config.yaml
model: "image classifier"
dataset: "photos of arthropod specimens (BIOSCAN-5M)"
train_examples: 195000
image_size: 32
crop_scale_min: 1
horizontal_flip: true
translate: 0.12
color_jitter: 0.1
cutout: 0.25
targets: ["order"]
num_classes: 18
arch: "poolformer"
norm: "layernorm"
norm_position: "pre"
activation: "swiglu"
mlp_ratio: 4
parallel_block: false
inner_norm: false
moe: "top_k"
num_experts: 32
moe_every: 2
expert_mlp_ratio: 0.25
experts_per_token: 2
shared_expert: false
patch_size: [2, 2]
depths: [2, 3, 3]
widths: [64, 128, 256]
loss: "cross_entropy"
residual_init: "none"
optimizer: "soap"
beta2: 0.95
lr: 0.0013
beta1: 0.95
shampoo_beta: 0.95
eps: 1e-08
precondition_frequency: 50
max_precond_dim: 512
one_sided: false
adamw_lr_other_params: 0.0019
steps: 9700
batch_size: 384
epochs: 19.1
lr_schedule: "cosine"
final_lr_fraction: 0
warmup_steps: 190
weight_decay: 0.5
adamw_weight_decay_other_params: 0.01
Rows from block 3 of a small image classifier, named by matrix and row number. Rows with one number within an expert belong to one neuron, the router's apart. Each number is 128 + 24 x the weight over its row's rms, rounded and kept within 0 to 255. All counts start at 0. Numbers have three digits each.
Before each expert's rows are labels from the 100 images, of 14848, where the router gives the expert most weight on average: "top examples" is what is common among them; "peak at" is the part of the image that holds the peak. Only what is clearly more common there than usual is listed. The data: photos of arthropod specimens (BIOSCAN-5M). In brackets: how many of the 100.
# router: router (model.blocks.3.mlp.router.weight, 32x128, trained with AdamW), inputs 0-127
# gate: expert gate (model.blocks.3.mlp.gate, 32x32x128), inputs 0-127
# up: expert up (model.blocks.3.mlp.up, 32x32x128), inputs 0-127
# down: expert down (model.blocks.3.mlp.down, 32x128x32, transposed), outputs 0-127

# expert 23
top examples: order Hemiptera (75); family Cicadellidae (34)
peak at: centre (33)
router.23:158118123159160176112102112116138149105142125123143091131108155084134114114098153114110109097124134065163129127109150106119142123137136143165153124127164098100088129122079105139151108103147106111110152106148168106117127168153145139141137082138097136116149113120137118101125145146158119135092108149131151082138108111069132139110106183143121119106118132099179176143139083125141164121155
gate.0:187179110088140149123124094130145107133118111165115106103094164096142108098154136139135113132118123093161175109135137118149100139152122105122086153151118139144143128147115107154154143141133121101156133142187142119139124125119117138115099164154103126115125081115120124157119135101196074108125134160127098125128127098137166139122171110174142107124122140102151127078135075095118110112112
up.0:118153139144131103130157146154125138129165156145127116126133146070168166131128124150132120112129135185161120104172173123155123171114086132105125188125156143108068146130101124110121111138143131145124140078080152082137168151117158106131107077153106133145110114134138153133126124139079117110094119123093118168108087112136120158127157131112146149146121109150102112094125115142114158123150
down.0:113116069135080147155117123172079094111117174104103114090140078106139151145129110128158111158116124133165113119171139094156107203096117161115152147124078164139149122135099111147132090152118139122137127130128124115124149122107142121126128082138105117122127132159108145090126141115118101128119128139154129180141140119156113127171154147137092133168163132106102141089136138146137144157113
gate.1:140154098121140107133110147106154177140120124135118143151124146091123124141139143075099104142141142149119123170116102123083128135159149091128179058101097115127134132121093142146105134138105115119137141128071130113098079148136123190149135095107093124112130120106152101106130148124054170098134119130150176103158105161126142125135133114119100133107135114136174093118134112124138133149145
up.1:123137128123120164125126126130145143094120133113164155131120109123116160124121130140094135072132169144118135105094106106141164144117113144134116180178136160129136138103165063136150190116156129129164149162119114096139156105132161042119152104123112108164127122124137134156120106106137108150119142142119085151162171127140132134145115141079127108120131138081136151084128109128100128097128
down.1:182164148131113134100102130137147131106087123112114151120159131166142129148139168121113166137108120112175123101110127143109123103115120136133135106148194140138158132099133126103133125146101092079126136122160096084123106126127110121191121179144122113114121139067169178157101106094140089132142115124147145132116143146111146143153166157145097143137149169117133088105113128093140114137146
gate.2:117134131134096163087134148109134161133103080133138124136140144127148169116153118140125129139170191041153094119119120131114155109145164122097153102114113092129104122111150088123105128152112124121125134137124094116171159150114155137105128141135192130136127115127173155141121107153124093112107143172149105141126099164125133133133123175117108137102147173128128149126113089137141082118164
up.2:105118150110115154125119160119144148127113096145120109174139124119162141110169123153119122131142174076116090116138143135133129145107176109087175109110146112106086139126138082103114118144096114134136136138151087101154161127107151131080129112154156152131135117144170153141114104159136082129108121166125078147120103190121148128103099172112142162092142155128133157117129097122141115137169
down.2:105133096123118127081153124111130090137108168120166147094104102154096126133103082144057125106139123084104119128155163110148104163076134146169153123162141123136102120147124133077109147132132126145179113129112087120121162124107149128108105153144099085103098150097119128137098132103137107127119150162113133116104119162105102102170087135108117128164158156155146155109123125127123125123114
gate.3:107146120123108170132126127096137136158144146154128136124127120176109141123133087116118151153159122139098088119089138097130139086114161158059134124155115156121137104123110184110122112116107151170122145138119120139090101127139134133167168146120139177122121127121143108088088153151160143139156128117123198120125140147126124146156122106091143142128134137166123101180106188132082133133141
up.3:135108136129141101105152120160113137102125098111109130141153124097118112128131134144129125127088160129135175128162112154118122146135101099180109130115122119115149156135135083128111168172130102112143134129154119128158140160116114122097116133098130064137118119163144155186175083136112126119089110136146059137129151111138136097120120164148133115118127114097161168110152049101154118156121
down.3:071132146121099153136149134132107136140081121108140130095156117155102141071089138181152120139150105106117144120136094109093080123123132138130119114167154135185148138079090147105136112166132122127129131109151119148146152142138142088147148127112097132158156154092166129119148131138082153116150094136136105148122145126077113144093113149137155121115157098100127172162146113138131094123165
gate.4:143108090089139212154137121130116139133090085125120148157123116189108176137130097109115177130115116081191130112121100146100164133129178138133126103144137143112111141157132087135155171115109137115162166112183125117147146139125125158145156158132150087108125141098122101133152139134125137116132136136128097160140149131159125091129144088106134126144136152117117094132125116135126107154145
up.4:135110096101149217138132137129150105148106087113133124132123095172112178116126125121118185132140117111214135099138108126133161144127178143144127112109152134102120109138134102126136155109122134106131150111209129107141139115130128144132142162133138128096128142098126100111155114101143172099120136137136107160151129152162117122124133087122140115140126118118076100142114108145125087103125
down.4:144140123156169130124087113163110141114117083099136157143148073109122087083155148113110122093135131149125129117148117177129087126104096171164091115103121149156138111148135099119087097101132139112120125107165120146116142114156127137104095174132138136103148096147121091121130169105141061123165147134141139114135131137101133106128125101105098137131122172165157131147136147166083131152125
gate.5:146171105117118203153122117102120114151114125130096128156136121159134107133113151107089146127086180095099109153127128146160149128087144094144147107165175135109144136118114145111121132117128151147125132144107123093097121114098132129107142138127139134153122076167086164092107128130132108160099113118130138069124135146121100143126129121093123142122119121183180134163160135144092174097132
up.5:153147108123093153163100094129089133178099110128113144156129077131118129111169140111090117141101134137185098100121118117167128169106086099134153139128135154110148156131125126113152120094129141130139161138086109103136103099093121109109095170139104156145103099159112162098139116096100138158129161144145143097125115145134114163116159141076143149152112159138158089137162131129104107113110
down.5:134148127137180130117093171097114161148153123115079193139128131091143101132096134127144135117142142164135148101149171120094111176132086130145117114115122102143156124127137136141122158131130108131107165107091112100109099106149141116174119113160088152130085145075100191159103097109118125134120133130122126126174119115152179169130148123132164100134119109131123126120112124111122147104102
gate.6:089100124089091154159096130128149129094163121120112147106141110145119128122138104155147122105143111112104183138151118133116127162115157138137130093139135103149124123115100141149132165139118122157110096167080127132115115134169107106173112163193138121113180117127175160128119111132167124108147131126126113152154103085146134108095132144149074081161145114138159115128120122098145178115158
up.6:152057141151080156178103132111090112131131118112119161187135101090133100092136096097100130130110147126120098155094140137136151117062157134141117133170171107117138124161143137105135165131126129118132113122159101156123147108112108113094145135093113141142143061120105111106117145174116115159148116105130126118137127125124118109134171113123147130088131131139159124121147140114132085170125
down.6:150108105155148109169170111119088146141117136124136096113101106122129124116082133124145120165149130116075147118126081143104141141155165155118084128132135144140092146145111106121181101130120166117120123128144156150132108122116122101095107127162164148165133170150124141157151151132067111145083101176131143094141133116150107123134129132130124141097150105122075136178147121096147144077106
gate.7:156114111144105139171139111144143129123150166121125104152154131125115111104082114131159123103115122110063119144178126117159126087117129128124117093158120135135163089129130100128122133177115170106142141103155136126097158179138156140124129147129159088139124078144079107116151103155145097114104122113102131161095133099148113131139102093155106119116146156148163131134119065139156094109091
up.7:135124113131082143177141128132139107142131143100124130155142115135090149122114102145129147115082083116109073122147138127159148118111156110112116119166138133148137132156134118090120156187093142105166148077177133131090135149123119162120134143168139093116102113173125115130182123142132121136134091121083133136133161102136102118089105077139125113133113129133160122171119060138137122102123
down.7:112127104114108118129114146126128157157117118136187129155112164104119161161090114101156104115098168082119152098136111145099134149127155073145138168147134130124132123117100110119102107146088066132119166107138124106136135143133147090182140113092106148142124121138114129121100115136156178093152160121126119077137144136160160125141141137068156104131118133134134172122177114099117110111132

# expert 22
top examples: order Coleoptera (58)
peak at: centre (30)
router.22:107126128135123063105136126062086106155113152154119127137156117104124160137158178105166108137128158160082157146123102127145161144118098126137163150163103110109136127121142128134109125109149135167145134129118122125117157092113128121079104128126140139136124129164097121120131157136068071162104088109112145130104114109130133139127135159128148120150073152120197109116135147148127160117117
gate.0:129082154086134121133113153152134155108135188159101146115123065129142089118141124171119118142135140180087132105127105121124107151116150151107127112119113155153146161151112110170124203112205133087126169114122118134092147115148161129116128132127113158142104119127147167122099154113131103117101138147090111110113095121142131151135161148124109105135124117156138149102115119152118096125151
up.0:135085139077131078132077109129138134109143154164120131102122064113122071133138114158132100128125142204113132112135092127119112141099144146104102118126123144138143141162112094186127185108188146111122151129120151149127148122122134118125132109128135154113140123131126183130117169140107122115106130144074119120074102120116138117104165116131097115152120134165130140133097116154117130140138
down.0:146098147144166152167142137127098136110096189150112091112114133091143132113120153130116147114123144098102131156105100136089122127088181117100118124154162135108134144132123149126142147179170108110122137095190104099062145083128183166123111113108120147096110138132136129148105120116124120094147129088119119097128129118084102155180134153120138108148124143158137137145132113151137114125108
gate.1:141128108126138211123137108107123141115100137113116115127106141109114085138146157130131169130128151112069125144152147124124151158091150153117154138084104112064124098133095115125076154098141113120120133141084116124134109075139145139129116135137093117098129128152120139136090153115191143122151108120150115111123075125151152161144108116077146138147089137174142128118159110148111143126123
up.1:142113139135105072142152154128126107145157106133115175145130116145175133131136115115159125101136141161203074131103080146126112132141094159126059146121111117125131129140142155146147119143130126112137127121128128177118144152137146126096151153109129128135110085118114107152143101144109109125117149130140188153123160148078090132127148143138089092113113124091075135118132181119110131107152
down.1:169106127110147082129129115126133144149120097165138170119144147168135164094094177136141140154136092133122145135133156125095098130146119116184091107137144154134150158094110139111130140141130144101125147103120153122157098085132126060165088137114118148133139152093163133124132111121114082135065133133155105120133144092114151132124159163152147125103111156117108122155155148117107090170143
gate.2:166087157148157087118162124109156150157092144157154110134137158091124117139085094068092137116106122105119101134131095150124157127113148137133128156099141118122130160128134067161164104107082106163116125125108142131153154142110188114119129100097140125150145112132157111138144167164169117144090114119132138131144122153102137131142162160118137130108138176085085128105124154118128118137122
up.2:117153105107121127129115130165099134127135107105110139156115125177148134120144125192146117134148133185184143103111126084146097135158114096108100124165105139139148127133108178097104122165155166127155136139155110142135083125152077119124168175147136143118119158126087115098119084115083154125159147172149121140125162088151101128130126115156125118135116082145145141130134149121144144109129
down.2:095118120158073166115113168105121139100109121129153127154118132134147169162096077104130122112114120137133142090123110127148103136134168094152119108163142126149129183179120122130137129124113137165141137126117172115089139139103135134138119171111095095089119112149095140109136168125154163112114162092118156107117137157142122137096147123083157139124120151136149134143090195100101162128153
gate.3:160132143120106161156096161173120114110133140144141152098142139141118103108102115156155091076100122066090129124127150125131123106138109111117138104135114194198146141112127182102176135116147111144152133147089156116105136129135117148156129120117126154114159135145137136154134151139140112085126119125139113132165167123087106119125149177131134139162140141152097145107152177125098157104124
up.3:146158164144146142129100166135145139115094153133127124120106150112101116129103168118151092131146148067145184131140151141114102153165141137141150049121147117136134108138134125121148118125121108144137130123167131150119121133109143130099138107114082125173164179138161119099118138134067132137143088119112106122129104161146140122063138145154143116176091138083116114124171146117145125143137
down.3:110123097142128108101132117127113099166141152111129114130147123080143101133158142127111151129091122133125122112142161112141113119158099174114113156154117140177156130063130133109189155095111143132121122114087118137164111115125125104127128194133113124143075121110115147113110122137100117157165147138136106086107122115138070142155126145131178135167123177154106106128140104174154123153158
gate.4:095151126097181077098139158106152116124138133140125119119112120130166151156123137085136126121134143157078144116151106110103131130093155135142117153121131176114144121131116156167103160154059133148159177119067135131102124156137130148163145141113107122150120074129127141142130104102136142114088134125109175132112128115140112115088146150089165143092119163151143086123123137124121149102098
up.4:094155123087188082099133149102157106113143127142123116118104119134163141152125133085138120119129142157083139111156097117102129124091152125151123154126133174108138121119112154168104148143064134145161176113071140127107116157137126140157143141117104115142104069117122139142131107101136158115093139118107172127110141114135100109087140131094155138087122153147139077116125134114127152104097
down.4:138120129127157087156086125144111091129138090150141129113129127127148164127142149119177126135140161144091177153156094132136117144134102137124164189123080109117145101160136139134131099148114088123115105123095143183167120119130103119107139116191144138116132135123106112097109131146085108163136113092088129102096127106113146133109140139115114142122128166117192111100117088161146119106098
gate.5:127127153112172135124154163135133087103108130102091157169163133128147167142150136096128116164126105161113119133153159128123136144121164094149117093159106130122097081152133146103110076178128089133147157091123106113093141109125156179113129148129103111156115144107136095086140135118133139088153129100129121155151100154099122120155107165121151150122144127104115123084158108132154082124090
up.5:138100126092130129132125095130127138130132165120103163178089101112136135101147127138104120129105090158108106099110115100120103130101105136100118181128174160122115140121117130084080159166188102131130160125164111131090133088146136136108147095138099126139132072141172137147103164109125104102130148154179103163147139113118102141088113132139151101115124123137158130100135098136090136135148
down.5:121138150149130099115140131097119120079137131101132118128132098141127123180105149093086156129206135165155126162090149140125154107123111162105118124137102142130136126139116052104112155060108128165108122157118156136125121094130134136132138165115095114149119127065104138112093154136127148126097132101131148113110162147148129089130156127107128134156163125142111166158126137136127107106161
gate.6:171110127116092111134181124110115136172133103113119173153125110114140061125142113129147162146088153140148066169119109123132126164161123136164088149147121136145134149131094119118126094081148128134117163116093139097151179138140131139140102142174174131130095078152120165163100116139112109102136115145081128106135123105132164115153141147084121137129152129144148121103121117125137137144133
up.6:174142121108100066130167122107118134162122113115116157145132104124132062137153138138149162176095161160146074156125095131121136178163118121179080146148119136144133142145110121128130091095120133131157165115082143117157165133125128146129084134163163134139106096144139156122089114124100134080144099141095121122136120123134166122124136149090109142129118145137165109112127104126142126149123
down.6:118146103123123172130150157131148145175090085122096169135119139077117091103164096138148126175118138142152129100160149140158127096155144109103110144123147143148065170107079137104145111107162120159108159118088135132082161153099126138113133156162142116139096126117121114085151142133107118129119107136127140139142158135148107162117188153143133132117137143144080094115127147151129121140139
gate.7:138145099105128150164160144148140143145148149142144114133115119140099105108110153111098122131098093138035133097138147094137061109145165138102132178127138110154120138152146139161144122157134159079142113161169159113075126121102125168184130119144124140151137104109098162150121137136145115102125143118105149122128124123118124102107102114140132112118106084144142132142073116139118165147132
up.7:116143098127112123148161150133137145133156137144128138144112105123098100133096157126096128133093089160055122109089127113148090096141120123104118182128149121165124154144137150146139131154110148075118119166170141090084114129108112168161115118133118130127133063093126143119119141145114115106115133119108169138127159106144137106062125137150128110116098089112158120146075114132130163151119
down.7:117098158122099108136128142110130136129110132105104145154132142082122152077126117136111137117147110115171174108098076150122137109102125110147100126097138165161165131120148147147143110208149109115131137155118138133086099139153114129137130140136132143172181155137130075135119133131115122154130127107103144156089166126100127111080152149064105102128159144080099137116145119127129143154136

# expert 0
top examples: order Psocodea (43); family Caeciliusidae (39); order Hemiptera (29)
peak at: centre (73)
router.0:155124145201130137139112138126141158122157120131107110120121154120139128104143077129111083148131137076159107150167154100118118117135139133094148116091113130103096142172137121112109145139106091175090119153122113117103143150076137176105136115125131153102106082164149090140120166163176113153088089149153145083110105137117141139129117108136166130100137134146137130118122138112139170131128
gate.1:146167123128119121108127117088130118107138119103125127134159136083136100148155095170194134163097144135111077102117175108109127114137098127099105179112146141129098147152172170104109149137118121103102106125101134157137128139096084102121107124143160123107128134124166131124123129118172137103126134162150184118132164091141116137105102065130126108155112135161112093157113125120153134151108
up.1:119094090111152119137119112154128145142105115153147119119129139143107137119122163116067120075159102086138168115122086148118132142118164149142149079167118135151157118087104125135135106125145131119136176106168121115128129124187154119101153132107140084161137188132117112161110115142090116143145144120125067154187107131112119109148127161122126156106137103092151127108134126126099134126158
down.1:117119112140134093132098147091137134127163171110106126103117136138122108121131128122132136117168121139137146138127115118148102159149123100107190097167121121154153120169076115117143154097129126127138114130134067142095117125171133175095141152130104150113136142135111114091103181131111128122151162152127125134153138141079108114217164102157125119147113130128179123097114109106115095152115
gate.2:104104139092144096102150123123138140140156103136118141106103113096178156145145106122133123108161137071094123133168152074109144140131167108163118125121124125161098141101115164178161107157158155135113137146146127149123155150099101105102119090161166131074143121140149113144106148079124118088091123133098107160114129105112155158121142131143137104146153143100148154099146165127156100134117
up.2:158096112105107132104159124104141146133109166151111160141080124147150121130137103093097141105148103066166102126151165130139125104123145099081114127127147127118108093137122142147098137102131130080123116127131133143155135091137139107073074122133114134130123116132153113171090154124085139099133153142088131152108127127132120160143170152120151091173147187127124143084115168148115132108115
down.2:151114115151162140096109083142133140126136143130132092130104127093120117115070142155175138164091140139119122160149121110119128132167144096121140157152130164143081127134089092118126138160122135175111143101159177111138078138156116113124123081139197109193133114093110144113134121166095107126122139138102130170117159125111126131118124133142132091105142156121125158117159139135138141102158
gate.3:118129126119063094107120167127113121139139156113139152083124083144121093158147117135116140120080099082152128110141154146120121144124137137091159137100091181119142154154122114103110117139142124076093138116131121130168145151113168124142128095137137120146133107128155129187104142111179129075121128164140160147085133128092112126141119111147099117141148120112118099111083174124100151097130
up.3:108123111115113125123103170135105136125149154139151104112117122150112125141116135112095166116099103055157149123141136129124118139134114124078151140093112174114162145123134101088076102163149105079119139085145125158167124180125143119167130115100161117125160098147171120205115128115185129119122131129134152143112101118123116116148130122141095148129136126114114110118107143124100150086101
down.3:109130133134111100158169146143119147116121089111096130145128100130140145082147091139123135090139149193111080122140145126119121170096121107171108137164101129133152127158156131107130115128158112077152159156147090152130126143112153118105099070121084129137125120113133108112151200091159116147118113157147146095119134148146147123163145105177098113100126122124119117148124136161117143151158
gate.4:111095154140152071112145159141141114119139139120127099099114189160142157113125135127116107138150130164116151136121116098139124176178146146085164162136077129121115105112125120117152142102177086133140084123135124150146120142095152156163122129144122154087114117125144138142131130123112129169149160118094105087105112122109094116092175146123149150118091169125158137124158132110126115105073
up.4:108097144131134088112132150135134108115134139135128109119124179171131149115123149128125101133145116178105159139109102111143126175171137143080157173136093130113128092116128133101134150116170088130139075118123123159146120143100154164158135141149118151083101114121146146135137126117108145174166165117095099083107109131120105117078173149126140146120082166132152154127151140110128123101084
down.4:131126100122112184144091097134159098135118150165120153152125136131129082143140182152109079132122147090074152130147108141145125106123157120123100145104151104117108126134135153132150184107128092141124111106137158153140148118137076170113119150195163129121123109139134104093122158141133128119150108155126160147122138123136122164118126141146130083162088158120099126076090153099131138132144
gate.5:102155119122157126129157131130127124110119130104120092103106110078163142125117128163162113129173136146195109110142177075100138132162115098094129148105120100123130134149130143116189113153083137137120122160104144099112105117109125122152118140143128091138134162104107133091101131125101158093096099130097150154102139153152094131149118081149159114104112128130113087141141114151082171128108
up.5:135090143146092133130100139119122130140142119148125172176144144163114113124132125101074147124089122116073152156109099185147087154110146150168123119143147138109131117120130114122092129107170102116136123109150117134127147131130132112094127127109116183113121080152154145162157122132140104147158168128163114121156103108103159141080145180125099139146136121112143166132111164102175118141165
down.5:136120137123157112122120119136172126106151142109110128126123094121093131109132152132127144153121115130166150142124083138116098108159162107117150089111071142122152105134103126119114101082111075090136128153150105167109180158155143180137118145126117094134118165133113132132131120118099100129084124114145115112106098146125119090143141176159085174159148132096094089171150179111130116133119
gate.6:130127140133133114152130129124124129125172165151127100140134148120138109129090095119118129116113144117081137163167174129177160144155115136094146075125105107094102153146157113111123145105102104135142110168087088143139172105149113157143148112162130177088136127150114107133119126167167126132077153160152170137107103136092119132183172093128121102120117115122139126131153085108144112137134
up.6:132110135134128114151125115145131128122156164155131098118134129141112110126089101106105108121137151130070150143173166126172140159149128147090147074130117122077105161116155129106128143093107103136157093176090074126141176099151131151157141116162123164089130120141124081149109114162163118135087156155146148127106090144104107127169175111137128099125123112114135130127140105104143124128108
down.6:125144136110097089100147117132124082084105137142186088114113128095116138145174150125150146108104148144081101148148141119141140144150149153117146151164150119106128159100165090118099166114122117142193117098135140127190187119126147106092125069113131091172127123124111141144135168144100136094147134157121136130157113132134129102145122125142104168131131150136138123142163120131121114113147
gate.7:117092161108112134130147128069163114120152137122116159138104095129144111142165113120116136120110107107091080110113140109112152163198144114128141148179152110111103110140151156085117119131115088123073144143079137122110128095184150132113147121162130135132152130163144125132113127136062122132099117141154147121140123146143096173107089123125106159116140111142114095156142161141131089116125
up.7:115090157134104145111139147098151102101137148102136157138127120127158122100161103150133138130125137106092108126114154127086165152181146133120132164164112114118105108143161146098098121155121097130055112157071141140128108087148152136138172106160140144118151157127110104122125135139093135153105103140150144100150126158149089172116097114123100156137123116121100113169121180164123095112118
down.7:150108121160107089081166107124131148151135134112099166150164112132127145179134132111154145126131122166125146121071107105156148148127167134080112143171104156102115088088107131090119101123130125117111136113134123142128144133169139102119185148119116118130083150118136164167113134114160182147123150117166102109081143125131126125119131088148125151098151153085145154155132108113136109100130
gate.8:142089131148118101138099141117140123097110170140092126128135130125142143155089156113121125185108105145157117119120122144154095126117120113160141119125066165137130146121163113108120123157124112121168165132101140118131137120064140149094117148111123093109154145132109113073187092160139121114121129111128125128103123193140102128127092153120147130127138127119084158062116180128147100136132
up.8:095120114129093145123102144153130129147156099116118131137139084088138094122154099207140121093138131123098104095138134086119146141118089168121155161131179140121125133153095146125178128127148151165092096123133153144123103128163141123147129119103113145110105100095140122134104110126132147088138127186102129113142130100141132125085142118146143146117085120139143077185170114152128151132109
down.8:122133153110138146125124129093114170137142070133180152140118130169142108143127155140144115124149140116168131121107149136091155105164143146124119156115139110145112081111122136083095147091126137188158138138144134111167157135123119156164102148102128160124133103105126168129118113147121063108147113144112112090111135130146169174103150106123142162132142144169112120083179116093151108141124

# expert 25
top examples: class Arachnida (30)
peak at: bottom left (36)
router.25:148093128180153148114097128163147151073169116146150151127099132102149131120130143136096107094149157117117145092138130115112119186115107123106149144147141126102099113144133096151146121121117098112154131143110132111137170130128078162094177122144102135096148105091133159109135141130112141109155104108117117160102138122122144130129117160126142109097139140092147184116153188131152107121194
gate.1:166144100133136143118139138146098160161134141148117127153133131047116133142124123087122105126117135085102106134104138127109108078163140160123137071077133122111165149133133178136102137143108104114078079148152129130148136122142118146097149137117109133129098124121139109142113164138104167099110124123144178110130165164135105119130109122128118146172124144129095114188164079123128146114136
up.1:137150094160160139109096153113166145151108131151120096122100077145124109109094165130159104125164081149121137129115136140132169115124138153132129144148117123139092092138143156119138131147126097139110091100123157130143110145111135116104122144069113116092094154154159142076135109177115148127152134141111153139170110134112161132149130067171102140113125161135113156171128163139139117125182
down.1:120139098117148149149098136143140149128114095097146064156112134101131113151094117147169127125153131155140156176104116145122143140141101158128165148102141115107161119118080160122100101132129129117082141151112130111144114135174137140119130071092115165162124108086144087151130082130145129111107120174125157135143093104134116194123110115173114149119116074110101127138135104131123130136108
gate.2:122090151095165106110154134095069134150123156151113137145113135132157097109130164141139117141102121137110125147155112159106153137132092120118083127103148079146151149150147124136102152120124138127149111072140138137145153137078130121091090153127108135113106147131148133143168169135107133089151152072117131153179141131090144116132086137162106091109110140144128086110168141091111128127166
up.2:122073164101151132113171118132099130117148149111134105157136173131161097103117148133127134146090097120066118144137100114127152128145071124095089119114158079143166137122151129151096157115104139120150111072115136130134122149107122130115106153131098152121116158132133143132132145120057137114159129095096139143168141130109122117121094157145104084111125148132123124117185123106147144109170
down.2:137062075163135154174124156092145114123118112125143069140131167085169153149189159110104126164151142154143155147140130127097127143155123150127135159107130131158102103152123137154105114150097134148126114144142146125130112104104130144104120115141105104154119102089159140154153121111105157100141122136133138140166105111106095136089155177143172164144136115110120091102140102143128141134137
gate.3:186137141138084146104159153155148129126133129133101116101131142116133131132120086167100117103120151161138110141159139122118079127129175094170150109147134131120131093148089092126171119151153097152083108103132154121099110127082143133129152083106113105134141115114165098106082137155126130168172091105103156132104118143112142109151140101136127108137171130161102136109141114146124107180111
up.3:156145134135092141129168156141133145125143128128100105102168151106142127113120105158128106118118126157122141164167153123123070114146166106169109100164137130128135108148128098119177114147136096138081108116093141114119117100054126160134148080124119127124126125115153094093076130151130139148175104089101153126106125120118150107176135091133125096128158140149106141111131098147140120182125
down.3:118090090150125073134143114089071105151100113164143131127110110096154100166157164107115141130119121179109153174099127109103147160122098138099143170147086092132115121128137118119100101137154109151113104133130131168200092111119103130110109125130142139142117163127123138163130104131114128116137148107098108124139123110077128155097169130135138157106103107098112118106121150129125114099168
gate.4:131122125120173094119135087128118126126131111104129100148106139146109127149123102134121154144121125116034156115173133132157173162119113116119103152095134108122154152128143121134101113138160132141100127145077149148169124191161142094182167128108156125098146120130094164171109119134172133128117126107163091121105155161156127122120113144142137132128099125127121115085153146137166150123108
up.4:142114129125192080123131076141140122139115120103139103084091125145120132149128120143135137110134150133006156117158131113151133161129104140146104139107131113126156141126145103125117138163144123148093121129071159170155126167140138115164136144131141152121135109114130149156096159167193135133134132109151135109082143151137110141098107142127134141133102127117110130091129139120149128130134
down.4:155154198117121095128161082150105119152118148113152091121146130145164117168106124098126118124122103111102145094164170155133141122129122109123103145133161123132127135083152164105185130182146166123138121142101136081121154139101100145152158125151130135114139138108141144088135153132121109120123093137118144126124157120089086149153092126164169114111146115106094155090125155091131099150121
gate.5:137150133092139109107107158126147119121105119164187107139117120113135142138114172142135130124105139119138092092092118114106120113117128097148133167099124109135114102145077180111120140178086116162130109128182140106135110081159112139122084096100108138169130111161165187104121109110173129147120107135096142144174136113155113118110074086135141120142116133114124104158140139130120119139145
up.5:140144124109144117125098154135143111143108104156158117117094112137139139131132151154119126127120134097141065137110111128106099116124144105165158131082129121155135101136073167124149152150101117139128110124191133122092098099155114170098092053110100134175133098146158162096132126104162133152138121132098167168165134117130102128103087089124141125129126131111111115146142163100110106145149
down.5:147167128107088090140136123161124135107181135175161133118132163094152189140139114139102098126134171117112148136146144101147171140153097126128109149154156154142091120125153142133174120152107128129073095180102079107106088124127107113129158110110104140158125103134159148112122088149134114157130143138107134108094108136153117152142144117114148158117115120149130141093154186112147119130133
gate.6:117165099094122111128134130130172145113147151138141134109158142129134098130110118176178170144066099120127102126100108144102113127104124122123166138162128150138133140195122114123147118143101083158130145081123136153147115113095128140124145100128125112113109100142163115111101125102099154118099129090124127132152137116159114092156125177142153143104155108108101132084135205151155128140098
up.6:148140139119105127099124140107107167108143147106099097113140102094139162104116093154114144160096132099106132130120167152121069116082141096160157100178129116113129129129117125104121132123128129127181138111103152113131122111114147128091159109134110179130137069107152098121114168116139169154118105102093117183126133158102112138142160117124132103112153109088141122088139174165124156140108
down.6:120164107181144182128097193129137124122108120151146106147121112086135138126145131105111134102140112141161076123119124134175116156130148122114141189159120068140107126138127129101160148127127105105133171071168156118140117150120095119112131124170096127141141140103166128077121139104130111137117116141122110113116120141146141128119139076139182137114136160148116109149153156095151129146155
gate.7:076087118118116147132121117127126159120108145195139142152102164088165131157165121107114131129091122137154190159140102125110132090116161084126124137105135140130155145139139109138130103139146158103131149143195103108138151111114128112107120093124152105110139076165099091106137141120159120108102123132131117103132128113136130147096176141092111165127111126135137136169079161103155106139114
up.7:075098132121141159138159105161110160077141164100142119140105132123171082128115116092099145101140145135161154112106095119103080138130150115124112114131124104145146099123138102093151122128182169104111144166095130136164162119160141118126096129125154149074141112159132126087162154150121103110132097122143113125131113137148143096116158123127107184130106109106159152144125167088124114135149
down.7:081030103147107122117092119119134152080150149140105120108114130168131123100135105145148140110147167101135162110149135111156176128145100114156104168129142119151127113138180099130127176149128149105126144136102124177116128124175118163122149137130130094127144132083143118102127107203134116131134108142139109146129119150084124161123150106128109132128129170114120142124147112131136154104142
gate.8:151138123135077098137107126136124097123161115146121094106111102151059129131096116097144110160113142179194149134159127169134138147126174138124136124094122137151115131129122104156149129062128145136147113091126123105120150154114100139111155153141114123090084151136115121133127121113148151142099158135151129137128122115162133120162105109129162106152152163114096080082068108113135117146113
up.8:129122123138079083137103124147121103115154099162132092109118113149042138117111116107137124166123148175204141139150135162125135141129178112124136129093136123145122123126115099148142137065130138150139120103139133092128146164129098136114144143145112135084091154148117128148125118108145149158099167128150116123122110124151135120163105105142158119150147174110095092099081106124138107142119
down.8:124075173145129138125108112137164148123157184146122121065106077107129151109091161141097099146167176134127138156127150120140143141121099100107120134161132148161122100119169108117140107149153075139113155111164118117117083141100127125121137159101129107113155143122154146111143102145111125095102114138135115200127124147108136142130096137104124111113155164119133118142175116094113097112125